From a checkpoint of a small image embedding model: ademamix at rate 0.0008.
Rows from block 2 of a small image embedding model, named by matrix and row number. Rows with one number belong to one neuron. Each number is 200 + 30 x the weight over its row's rms, rounded and kept within 0 to 999. All counts start at 0.
Before each neuron's rows are labels from the 100 images, of 14976, where the neuron reaches its highest value: "peak at" is the part of the image that holds the peak; "top examples" is what is common among them. Only what is clearly more common there than usual is listed. The data: capsule endoscopy frames (Kvasir-Capsule). In brackets: how many of the 100.
# fc1: MLP up (model.blocks.2.mlp.fc1.weight, 384x96), inputs 0-95
# fc2: MLP down (model.blocks.2.mlp.fc2.weight, 96x384, transposed), outputs 0-95

peak at: top left (25)
top examples: finding: ileocecal valve (30)
fc1.102,194,218,178,194,196,198,204,134,214,226,249,192,215,193,253,196,237,231,220,203,172,223,197,230,198,174,193,179,205,230,150,213,176,204,185,152,226,156,230,199,268,230,175,219,179,198,156,240,220,236,185,198,239,187,236,185,200,221,242,180,243,218,152,171,193,226,103,195,226,141,186,134,195,239,204,223,213,226,220,193,198,234,159,160,196,225,241,190,198,200,180,254,181,240,179,206
fc2.102,219,200,243,176,176,235,208,193,192,175,186,153,157,187,241,195,153,243,243,203,195,236,240,187,128,220,184,252,227,205,199,227,235,187,181,171,122,173,201,215,134,228,196,207,237,224,138,238,162,208,240,151,238,155,208,227,198,162,191,246,198,135,189,209,144,181,164,193,189,193,202,203,219,234,226,204,223,188,200,216,199,203,233,161,219,195,198,206,175,189,230,167,173,180,219,226

peak at: top right (25)
top examples: finding: ileocecal valve (39)
fc1.240,228,218,170,181,199,204,153,177,225,165,160,242,198,219,229,224,173,175,181,199,206,187,225,173,184,217,224,184,171,208,80,220,210,163,244,187,185,252,201,218,185,225,205,137,227,235,232,202,189,231,203,179,215,208,192,161,175,207,231,194,198,168,172,176,221,270,229,186,154,197,202,223,237,160,186,200,217,172,199,180,167,180,209,141,171,240,221,180,242,242,145,218,235,209,241,207
fc2.240,171,219,203,174,180,199,173,179,242,195,214,249,191,164,223,205,163,170,178,202,232,250,234,233,164,140,178,218,211,274,173,177,157,218,229,186,230,214,200,223,208,210,182,173,223,170,165,231,214,179,184,228,222,235,162,169,203,247,253,247,241,164,212,228,186,201,188,220,210,160,265,231,205,186,236,178,189,222,220,228,189,149,175,212,260,192,134,231,210,166,197,171,214,233,210,233

peak at: top right (25)
top examples: finding: ileocecal valve (44)
fc1.17,202,249,238,172,214,181,167,238,247,191,194,186,170,231,195,222,190,228,179,158,150,180,194,220,176,288,214,176,124,217,159,246,195,179,238,192,244,228,187,248,214,205,184,190,214,228,162,164,137,181,173,171,206,182,195,160,214,224,213,149,178,197,177,201,242,244,212,192,189,205,224,176,237,212,211,230,218,165,223,170,182,150,188,197,205,173,177,149,178,242,186,212,216,172,145,214
fc2.17,197,186,184,196,208,201,207,163,217,179,204,226,187,197,180,221,220,159,185,181,217,206,160,198,165,175,214,254,185,185,105,197,182,204,220,199,186,176,189,181,277,187,168,172,257,183,186,244,249,204,230,203,187,237,168,158,206,165,239,171,218,178,191,156,167,179,155,233,245,194,170,244,211,262,212,212,268,193,158,167,238,179,197,270,196,194,204,212,243,178,183,201,194,240,230,189

peak at: top centre (36)
top examples: finding: ileocecal valve (31)
fc1.122,179,215,222,182,256,210,176,221,200,219,179,224,191,216,191,213,223,200,194,165,191,122,167,239,209,271,234,143,133,210,169,223,235,184,255,178,195,218,193,204,214,197,206,148,203,223,201,176,162,229,209,172,186,231,224,168,202,195,214,136,197,209,212,177,233,206,204,191,199,224,229,167,246,170,188,216,237,188,204,202,206,208,202,173,183,194,175,155,189,316,173,225,240,150,179,202
fc2.122,242,211,208,241,203,137,242,217,160,179,158,186,159,234,204,246,227,180,165,134,202,172,189,197,219,182,227,240,166,229,148,180,205,161,184,210,254,233,160,204,240,171,237,219,187,187,251,182,234,215,172,207,191,208,197,187,164,177,191,188,231,232,193,178,198,220,219,175,191,133,233,237,154,148,183,155,221,228,205,211,205,189,225,231,185,203,239,159,195,192,236,199,223,183,214,125

peak at: top centre (31)
top examples: finding: ileocecal valve (29)
fc1.325,228,245,212,183,184,220,120,230,231,249,229,232,213,242,193,227,196,169,206,184,118,186,198,214,179,225,211,151,161,195,140,220,258,173,210,196,214,245,199,240,214,188,201,159,181,179,196,209,138,195,213,183,157,201,218,160,188,213,228,186,194,182,170,207,253,195,220,210,172,222,208,199,210,173,205,228,204,118,169,169,160,161,210,173,168,208,191,193,185,253,173,222,215,196,185,255
fc2.325,223,179,250,190,166,251,193,194,234,184,190,136,184,183,187,206,146,206,191,188,223,187,205,184,175,155,204,270,193,184,186,179,203,186,243,197,185,238,159,192,197,242,243,152,236,190,144,240,234,185,239,181,247,267,179,193,204,212,213,258,219,161,220,176,160,236,172,204,251,165,191,219,230,241,248,256,230,169,195,220,182,171,219,190,207,186,171,237,220,186,211,157,189,206,204,187

peak at: centre (32)
top examples: finding: ileocecal valve (36)
fc1.342,168,185,207,216,192,139,214,175,214,173,221,233,188,216,194,164,182,179,193,195,197,199,242,167,165,180,155,141,198,227,201,195,200,239,252,187,196,178,214,169,218,212,206,223,228,164,245,201,259,166,222,205,198,250,212,183,224,209,213,191,220,244,171,195,214,267,168,233,204,238,168,179,199,154,215,149,182,226,242,247,174,122,168,191,181,199,172,227,232,156,256,211,246,199,211,145
fc2.342,199,181,268,185,202,192,204,215,176,185,181,159,200,178,224,242,168,240,187,163,163,209,212,221,207,208,173,177,203,247,289,198,195,212,211,211,212,207,224,200,181,227,247,146,202,200,237,176,195,155,220,174,178,170,205,176,114,228,198,180,217,213,156,218,163,211,248,172,195,248,203,199,233,136,184,212,160,223,240,181,160,220,162,234,233,177,181,175,207,241,159,189,227,149,206,233

peak at: centre (50)
top examples: finding: ileocecal valve (27)
fc1.251,156,243,196,143,191,231,207,197,235,266,210,192,167,202,211,169,181,183,227,165,171,211,160,176,186,227,180,169,184,207,197,179,240,166,251,180,251,200,153,230,217,195,206,188,232,147,254,181,138,183,238,163,176,248,193,211,204,171,248,142,168,251,185,252,210,256,182,222,182,216,193,167,236,208,218,193,199,203,213,231,178,199,159,206,200,223,143,178,213,231,170,208,227,219,165,189
fc2.251,178,211,191,180,209,182,212,197,256,184,151,204,223,194,256,249,187,197,149,216,201,228,179,190,181,230,187,156,255,156,254,240,260,218,181,162,210,226,265,153,190,189,264,208,190,169,238,187,186,212,201,160,192,155,170,209,214,234,235,175,162,193,175,170,236,185,235,203,228,215,208,155,187,180,184,159,217,227,244,165,177,203,166,173,202,224,228,241,210,247,177,204,178,206,236,161

peak at: top right (26)
top examples: finding: ileocecal valve (62)
fc1.341,223,213,224,178,267,177,176,204,228,215,206,248,181,213,196,199,220,214,193,179,147,121,166,235,197,244,223,115,134,204,210,198,152,234,250,211,232,226,188,214,198,211,188,210,159,216,154,179,150,233,178,191,234,232,204,192,180,169,224,141,204,187,167,182,184,210,245,199,189,213,220,160,232,191,205,263,243,175,197,173,195,176,187,172,196,208,207,179,214,259,186,212,220,173,176,230
fc2.341,207,144,208,211,189,206,226,206,160,186,164,150,170,181,207,216,197,219,191,200,248,195,198,186,184,137,175,260,180,146,152,190,231,190,240,206,194,254,126,177,237,233,261,211,242,190,201,182,230,198,241,214,200,259,175,164,192,190,250,210,224,156,194,162,209,246,186,214,210,163,228,236,213,191,248,209,210,230,224,219,241,141,193,227,164,186,196,187,236,200,196,171,195,236,209,170

peak at: top right (61); top left (38)
top examples: finding: reduced mucosal view (71)
fc1.348,182,295,191,182,252,241,158,222,150,216,226,211,206,205,207,201,257,179,227,206,190,205,191,178,213,221,212,189,211,231,177,231,257,146,248,200,200,193,197,145,221,209,276,230,265,200,213,184,213,142,231,211,222,205,205,214,260,201,145,218,201,244,138,209,186,153,235,180,201,201,182,228,167,195,189,202,210,198,194,226,215,237,144,203,202,197,207,170,196,228,182,234,193,170,201,190
fc2.348,214,180,242,192,144,257,253,215,175,211,139,116,183,241,205,241,208,253,184,209,204,215,227,172,191,172,216,225,199,167,207,210,227,176,202,205,199,197,141,199,180,235,270,202,238,252,250,221,232,182,246,234,196,201,169,190,145,200,183,203,218,154,203,150,203,226,218,215,186,189,180,251,238,193,160,170,192,226,191,213,250,196,184,180,151,189,214,168,213,209,191,169,201,187,184,172

peak at: top left (46)
top examples: finding: ileocecal valve (41)
fc1.194,199,161,166,232,220,191,267,199,152,165,216,186,207,166,189,166,232,214,212,237,210,214,212,158,193,157,179,205,246,180,216,150,169,205,184,194,204,121,209,152,230,182,192,239,205,183,175,232,249,227,222,208,238,186,192,210,227,182,187,215,191,214,214,187,165,192,153,190,189,161,181,191,186,228,188,179,214,323,226,219,240,239,171,200,206,235,228,193,191,152,243,177,171,221,203,172
fc2.194,256,199,264,186,165,224,197,205,220,167,201,219,166,210,209,207,159,237,195,189,223,187,248,174,140,182,202,266,170,155,166,225,177,169,245,220,191,233,210,215,171,275,263,167,217,216,190,192,199,207,214,165,198,246,207,169,179,188,231,218,220,163,194,171,173,265,213,218,222,225,195,258,196,172,215,243,221,195,216,223,211,230,222,178,205,152,203,163,157,183,163,196,161,239,229,213

peak at: top left (54); top right (41)
top examples: finding: reduced mucosal view (53)
fc1.91,188,276,151,185,182,200,163,215,170,176,182,176,195,192,210,228,270,176,199,196,204,195,236,181,210,152,232,211,184,167,190,165,197,153,231,212,199,186,223,197,202,241,201,233,239,201,208,271,224,186,220,228,228,197,214,218,189,207,150,247,168,276,243,216,164,203,181,178,177,200,139,188,164,233,174,207,229,211,174,192,227,202,116,187,223,207,185,221,215,178,243,255,179,195,172,165
fc2.91,232,216,213,197,197,232,231,163,200,216,184,145,226,220,152,208,203,209,186,207,177,247,172,212,221,194,244,206,148,190,258,181,225,208,215,237,195,191,149,160,212,245,264,227,238,218,253,179,190,186,292,196,225,220,208,222,205,243,178,236,224,195,200,218,199,177,241,147,185,176,203,214,194,207,220,195,191,221,224,253,238,245,210,221,166,229,277,176,194,212,186,162,208,211,256,196

peak at: top right (75)
top examples: finding: reduced mucosal view (34); finding: ileocecal valve (27)
fc1.69,208,225,179,190,206,203,173,167,223,252,225,234,201,199,237,168,124,237,218,186,151,192,230,188,183,210,184,212,235,126,174,158,248,135,241,181,197,257,206,205,207,195,221,213,237,219,215,216,155,217,252,204,186,237,177,190,244,210,223,266,200,174,169,214,174,209,205,211,213,186,248,176,193,191,151,156,226,213,191,217,151,194,155,193,195,189,230,232,164,176,181,199,185,251,240,229
fc2.69,212,140,245,242,148,243,210,218,165,189,163,151,179,192,237,205,174,230,169,182,208,200,235,232,214,165,183,263,194,196,174,199,176,179,248,196,170,237,162,196,236,277,243,227,205,180,246,176,217,198,194,173,190,220,195,181,135,211,197,192,220,179,146,176,181,276,221,191,197,212,211,247,191,166,214,213,145,241,198,199,227,171,201,195,185,191,221,148,199,205,166,187,225,202,193,153

peak at: top left (31)
top examples: finding: ileocecal valve (70)
fc1.246,184,226,160,190,225,171,188,160,219,205,206,198,232,174,223,148,200,138,193,142,173,211,189,213,182,207,175,180,178,225,167,188,154,230,238,160,212,198,215,198,233,212,199,149,204,204,209,192,231,195,166,200,207,254,227,157,204,215,259,158,236,236,169,223,217,258,190,210,236,237,225,155,194,223,227,198,175,186,175,278,179,143,175,186,217,201,184,266,212,179,187,225,247,159,169,243
fc2.246,208,233,234,160,229,242,180,220,217,165,214,234,154,184,241,213,187,204,245,207,145,174,189,263,208,220,224,203,194,219,196,221,235,172,215,164,191,204,211,268,205,238,213,186,190,231,186,190,192,189,183,182,213,144,226,160,164,236,190,154,177,168,162,225,173,198,266,161,221,282,244,244,194,186,210,192,191,144,218,184,168,221,165,185,219,168,190,169,197,218,156,225,209,176,174,247

peak at: top left (27); top right (25)
top examples: finding: ileocecal valve (76)
fc1.50,210,187,228,208,252,134,259,187,201,168,203,222,204,182,209,175,224,252,185,192,230,188,182,152,241,188,199,168,216,207,208,175,146,213,209,194,242,164,191,166,274,200,161,206,191,217,178,218,272,233,182,197,238,211,219,214,212,200,205,164,169,209,212,182,150,214,163,204,191,155,215,165,174,197,193,191,258,314,249,196,234,203,165,190,201,215,237,181,195,176,224,186,220,204,200,193
fc2.50,245,201,165,180,194,168,173,148,205,217,191,232,182,184,168,192,233,162,208,236,202,132,204,192,201,221,178,148,188,249,185,180,240,186,226,175,191,189,214,187,204,136,181,182,208,183,161,255,177,193,251,241,221,188,208,209,253,199,174,196,195,228,191,210,210,104,190,235,205,155,171,169,232,192,205,218,234,227,180,172,161,203,143,183,179,244,229,253,201,248,211,184,179,193,159,161