Rows from block 2 of a small image embedding model, named by matrix and row number. Rows with one number belong to one neuron. Each number is 128 + 24 x the weight over its row's rms, rounded and kept within 0 to 255. All counts start at 0. Numbers have three digits each.
After each neuron's rows are labels from the 100 images, of 14976, where the neuron reaches its highest value: "peak at" is the part of the image that holds the peak. Only what is clearly more common there than usual is listed. The data: capsule endoscopy frames (Kvasir-Capsule). In brackets: how many of the 100.
# fc1: MLP up (model.blocks.2.mlp.fc1.weight, 384x96), inputs 0-95
# fc2: MLP down (model.blocks.2.mlp.fc2.weight, 96x384, transposed), outputs 0-95

fc1.186:144115102189136091149114140103147105130107120098122138110143132150143098095088122147180120104101113144133140144092112101131121132173132093147138159128134135128142121125163138128146125146123135137152103133147098104135100132140066116182151162114143089139158163115145150075175113135173146125
fc2.186:131154141095127160130161123120106086094117085140109136136159116121140158131104172171098159115119133106147110120158087131157164148117151161147147156107157102097142143083098163129134152104089112115152181123159132136164153135142123122122112128137112133140094099117084116156092110117090117143
peak at: bottom right (29)

fc1.225:148161162088130124122154133133152074077134153127126150133114117095180097165108155144124100088149175121157122148140108108128130153140174127097122111141127123126135112074142113157159109130110127117176137168163111148114153128122144131128145124117148127067112092121115127183117120134119103124
fc2.225:129130131134157116102128159125157089106143132087152147107115107126106158138126139148085152147099098145194107149136136147142145102121105071094156088116108138160176125108160143173143127126129122106138090119166105129130119151147139124130107130123093151147158092088185108129126116139148113147
peak at: middle right (33)

fc1.370:128097116154127095159104115077133162150120127112136140123162148125135092124088102132168149091091120131129118117070135100131151136145126132095146191144122154160112123133133143116118133141146108118109122109129131093109122093114090133195127131175139076141146151162143140093168129133153120108
fc2.370:133125161110111187115141157120112073093116127126085146114131142151132131096100139169129102124112121123159134082162090119115156150100169137104138149128167106135164129141104136152181122087144096092149113126148110136158157135167163140116113152106077161119122106116125110115123094121138129132
peak at: top left (30)

fc1.35:145158153082128132106146173157133169149173116131134127129081092103093134127178132096098151087182132136121136113161147128128127108103111142100129084141111113109119165105128136143076144124101135141141136127123121157108145103120156146092132114094131120125106112116114142195095159125111111139
fc2.35:132101167122099176147152132117108067092104138131102138120137147128137112106091135182129110108126144104167128104177096126133182166118181128111142156125162105135167118120115137133164143083139089107147117143158113128155144154156154145121136145143091133129100097117113120119126097123124143106
peak at: middle left (33)

fc1.125:134145168122133132149147139153148079133113076095170127138177113139133094174107121107111096165090112157116097131104149111164086142175108098116111109134128149164126129151124138130122100155128124106111114127152132114118118103121087143153124165170143138113122120172145069105120115107159114134
fc2.125:156104138126118182161136074127099072121135144148107168105134130143131137110082103157107123113112131099129168103164108117135165182120146142134106157113165124125156126094099136140132161071118097107183136107133118143172136120128149125125146144152118165127081119131118111118130116127105128109
peak at: bottom left (53)

fc1.357:136164149105161162101147129147136108102120137131137097152095114132132158156164159124102087143133154107151112145139113122161119153134175094130146068153126110100137131099130128159136122132107148157142123132152140128093121138110131146084092151115127116114101120101112083222120148142105122121
fc2.357:123137185120145141116133195158137113088125105107127170110128118155140120115159128135136099167145102130129124118137106155077129147123104141094144136121146125122164160145145110130170086125120148122112116139144108156143162107175170149090133103101109163138099118123107105150088083097143148153
peak at: top right (98)

fc1.236:126109091158130088155135127109136117132140111114138147110151119144140075117082125136166132126103086144092148126058119110134129107167130104118189186120123155156140109142127117109143121148123112109117126130133088119125114134110086107172153132130144115149138136168151113089180089103140133116
fc2.236:132130169116154150097139143150098092129171106159122122138106135132114134098136133126091151154135105131132144121144104124093142130112141077104144164125171080141167131097125100133133125128111115126111081112134161107139142179159157094087124161124105193133098124126147102124098146081145112146
peak at: bottom right (61)

fc1.329:149129148097139094130151152150123160121171121136125123163089118098106134127170141079123159040157105149110138132152165114156127117118115151106107118124117144162143141107115139173060139130127113139154107115108082161124126143117141149139141115142137139089116123120117156169091144142108120130
fc2.329:098087172128098113201152152126076102154133094146124186144133143156161111140119131141129113220112118138087165104104137136098103154142128153118127140118127122097136140125112092108149101136101121109125120128090145125144149140120126125142113101129149127147116131139133145138113100099152144155
peak at: middle left (29)

fc1.343:120167143106119144083150153170129128123156113139122117129095083109119157107166165096102113121155161100170114126159128153125116118096151128138088070114110120103125141110140143151128108122104123147137166124133146138120157121138156124074106128096087123107107118092131124201111144148103102133
fc2.343:140121166112099188118137164119111065105111141133096130118115144136128133110106124196109116101142154111170128116175093149142164163106171143107140145127170114135157120118098139144173097080121110107145138133147127109144154151147146150113112125110085134133094107096136140114115104133136126125
peak at: centre (40)

fc1.33:132162149104126141076142158170127144129157130130109108129107069124109148127183137102085112107159170108160116132156132144120112131099145119139110074135128118108138145103138134148112125114105143161116147120136151146102156111141159133077111121093091141114125116097102131183091162149112100156
fc2.33:143106154126096171120127152128111060094114139125081149108116145124133128106095123175106113123133135113163122092168095133125180161116156138100127153109160102134177113121114135141168143091125100095159131128145118127158159158154168145111137134122082158123106091115125126113116093127128140131
peak at: centre (39)

fc1.143:146134144109150116088127138123136176141161116136128118123116096104127145153170156079083148097132122128156122136144131152132130105081111158114100089137132122134132152099109142175058118117115120144137159129125152168115141110131174136101130111131110139113113161141089120192107162165099129138
fc2.143:133113173125121163151129144132072075128102122140100168103132139136131124108072101156128101145125120131141151087160082130136160157138163105131131158107144119129187116117116141123150160093126093097183132138137115131163131107150158130129159148143111141128121087116106140109108077113123118133
peak at: top centre (31)

fc1.117:149179131127129101092113116164149150117123120142120101130084076103139129117142140117102117128143146099156102114148128145124112130060129142139122106144113114113128136118100148128107121090117137154123185142117142146135132143149097143114107152083104088136134155055111138197116162160128129136
fc2.117:121099169108119126136130174145113099098109096119119184121115118188169141113115078107152146199135135127115120148126118127108117125127164127133136159139126117118134135124082151104121131169110149122129103103096177138115151135125145141129148119155155112134150132110095173150109095129089148176
peak at: centre (39)

fc1.140:123092112142130109190118109107122098160106125104135131115146133144132088157100137133158116156077111132122135150075126082155123133166129074113149152144121134162138110150135109111122128163149126115140094152134111110129110118134090123193148162144147118134125139168143075108172110103143123111
fc2.140:158136145092105172094139159124115096117175141147091140114099132121150148125106123164105107086144151116171139145154105131136154146102164112113138123132129127138163149129072104163135158059152096126172137125121122123134148140113134111133075137112119149103092131118120130091110130138144127076
peak at: bottom right (34)

fc1.268:135144116126120109141118148141111166077161160143126118095114138106151124112144088081125111091142139130167098149157142157116078143103139132125110093127112089127098122128116109144091107113119138113172128112120095166155200061128118142117128132105096119140142132101112105133109153172132141134
fc2.268:133099166130101157153133129120097093103116114137097149111130152138162138117096124187130119101124131113162130087170089130157172166101150141124114163105155130126184104112109121157153144078117076113206141144140110136156136132139145132111136139129099137115126104112108138117111118140127130110
peak at: middle right (36)

fc1.40:135179106136134109093136134120116166103192110130182124153130095131155117141139134127093151095108176131146097142096152132166133137158154153129158111115156155140135137156148147115120119094139136141153139137089101135119143185070118127105099144159136118097133150115153121124111125136091100091
fc2.40:106129127103102107097109112165138146159155113122130100106143112167143081134118112119133120116089189125131124118117154136178131144122146093133099134130164161122110111174115125103130112156136111120051110156155102135100137137100083106128105112136112128163138164128147118133139128141073138083
peak at: top left (73)

fc1.153:149166147102129097086145154180125121133137134115106107129112075118150147083148124098100131123156154117160114146147135140124111143099130130154078112138131110108163116127137138146099111146114159143127145130140140124106162110141132142065098123089088108150138110090131151156157161197120126156
fc2.153:150115167106104172126130158134099065087121113136078173098133136129127141101099134157125125119126127110166120086162098122123168159119157143109130142113165103128181122131119136134148137103120101110162109121133133109148144175165174134114152142098089147130110102116117151129099096132114115153
peak at: middle left (29)

fc1.97:111146155133162134151164144126157067087107126116128159134122124088147160158135121137112105134093144125147142186134109096163153133176148153096151123117114133126126103091147125147132104115119142141134107130142153191083138143167157178144139138152116103104129096093147106134106112119103112111
fc2.97:112099128132132161133142108120099092102103110125115123107113134104129116113088134188118102112132147125179151087156079130157164150141172104116120155124141131126174092094130131160131151094101100123157120136181112127167146145182125140135136154159085132157119099111121131122140148150123114105
peak at: top left (29)

fc1.15:128154110151135092115119147144154105149124108111142122147134142145123076136092130112139108107084083162138140138092174093171128109139129110093160169147131126171125131115121115110121160129101103141142061100106095110128113151120120129198142127152154102141131131164122123131162145104142136092
fc2.15:143135170110113168112104133142121094112145123165080153139147121141158128087154145115134136187112121111107155104113129154090109119125104134123158123131145091152157159122164124113137084146125142105069112096082130078117124166120139148143120115117113158099114146152146086110135091127128160153
peak at: top left (63)

fc1.226:122163147111141158075146140162147105108141117121136115138113092098124157141179159118081104130143155099161125137158110143131125139108132115133113051130128121100125129098137142147139116127093139147124143136144155136121152115132149134062102138097103145119111112089123121204108157140114106154
fc2.226:149138157102120150135151177102129084106120119096110147097109138128135151116124144134102119143144126111178115112140107127103168134108161130091133167147163097129162093105162128133178098086133105102112096146147097135129158167166155175134126144119096154121148095102146135114135086134131146156
peak at: centre (32)

fc1.118:136114102138140131162130123119141108152102126107155128140125132140125079144103128124139136122096110137115141130072144086136127099155123113116147176148112140179130108136141128116108142156150117111120077102125085123116115136114104148188173150181153101124143143143144082048151135102120115122
fc2.118:163107152100095166159133156139103067110111110154086155116126142142130142090129109192114113144124108131142116084156125126116151150101147131104150146136134082149158136115117125156159124087131125110150124127132125112139142178162169148111116133119111190107118097128125110148124081106136154125
peak at: top left (43)

fc1.365:153153143104146133100130135175133154144161110137141116137088111114113157119173162088078115110136120116142123129178157134146121124088118143119064088160124120125138155105159144152075121122117118150131157133124129112095134125125158155085135121114110137102134121124113146180093141169085101131
fc2.365:125109167136102147186121080162110055123100114153096163102133122158133143118090107174134108127134127139112116123141104102147154170142184109151112150098114130120127129087118128123166169124104098109178131141128129099132132150123168120140137136140126133154073114130119129143119108114111144125
peak at: middle left (29)

fc1.271:123139133147133123158158090138122104126093116108155131137126168177139100131079130099119133169118132161119113130120138103224141148143160121115140119145132117130141104129145123161145125167129118123135109160123139112100106142114111127167114192148132103074107108118102093101172110133135124136
fc2.271:128149115116134087139149158132169154136138126148121084125122109132101126147181160112140124170095115130113106129084175155113071096138100132129120095156122151143077135156151099074134097170138166128060126121123133116105139141125119128121116107130118136163137120117164161111098124137133133144
peak at: top right (48); top left (29)

fc1.120:135103103121150119190131103117119130136149110133147137110155146142094072157111144125145141140106080151112130129079127081165109133165132101113141165158124126173150147155117127139109141157133109108135088118116090125115132133125097105185144150167145113137130126162148087084166111106135135114
fc2.120:139111152090103161118135176149109072105125101136081157114127159153132146095119121153127101158131128133144153100158112128112174150096126137107115140110171094133171133130107114122161126096160100104134109125144111116135151151166184141115127148110098177102088106116135112134106097104130135143
peak at: top left (30)

fc1.382:113163119147157154074109145162130098120153137103134064141118104117120131078137140113101110145121107156144143138134138131146106096089146114115106132113130121123141117138154167166128160156102120137149118127165162121074093145149135122121093162151078097145124132108165116115136120164115084167
fc2.382:137132167134126163098119130141142113127123157192100097147172115105139139134147095111134136123104096105149109106128166136132174134141090137139121121108081098121088159122120154123105131138067133117146104119155170115099141159130141125087119180099140147103141138139129143114115174143098105168
peak at: centre (35)

fc1.124:143089141135129108152107137084131090125160128110116150124161129111129113109089135145143107132112087177114140148099138097130117138168095149174137180120135181128122118132153144138147116156129109110151130142129091107133096159129127115187149150147110095123165163173162137106125085093132115115
fc2.124:122114105112105157155140157156158096153113166154106101112109120144123167125189158129126152193122141160132136134120172110090117148132155133131128117089124095090118112147140147110097127143097147122131122147110162130087134152136162100115100134137141146193143112128141125121123159149106095173
peak at: top right (47); top left (32)

fc1.356:108170140123124137086162155159136082096142098096161131117132087098129138140166144095081097156135153109152116143158122137145134137167161098138125091133116135124138122096149136163165113144118118139127107138144147142114143153139162163085094142117123122130132093115134126189150140104114070136
fc2.356:146098135130094119135122135169113100149118097129127120110131091160127138119104108161110116183074179154130137127108096133137157168127127104114150147108108134159122109146162147093142153134134150115132071167154120170136104177148121171121114152101110115116140084099155137085116141113116136120
peak at: top centre (28)

fc1.54:116130158138184103145136139108132124102119109136161158145100118094123146145172142093098125121115100124154117163137109105195136101132114140085125111159141106147146112101166125143090097117128113117146110124149099171083129122138121177168128146169118115065147123126108116151122133145106100136
fc2.54:095111147119120155137135168177113096104118121097141166101095167127143086104137140135112088132131104137126127092126076122110139116150125117096118137134155173110166131111135132163153133158183143168082078130158123148108156148159138140121104143106136150142134089127158125157158110098122130115
peak at: bottom left (29)

fc1.255:112111124153175072159127131087141153106122123103171178104123133094123124141144135107139117142111108163111118139126111111141134117178103143078113171142124140160138097133156118109108128135143126096124094136105086144115152146145137186191172129177127097146132130126116131110158134131113123119
fc2.255:095115097121151106138140106112127151104107095072151137132074152091081121132096126115083099139111124139120131151127111087143112111157133129115161148126131140158160082140182113138132099140107104124086118137167102131106133150158111161134125126160092080138134155102143127132167129131146110096
peak at: middle left (30)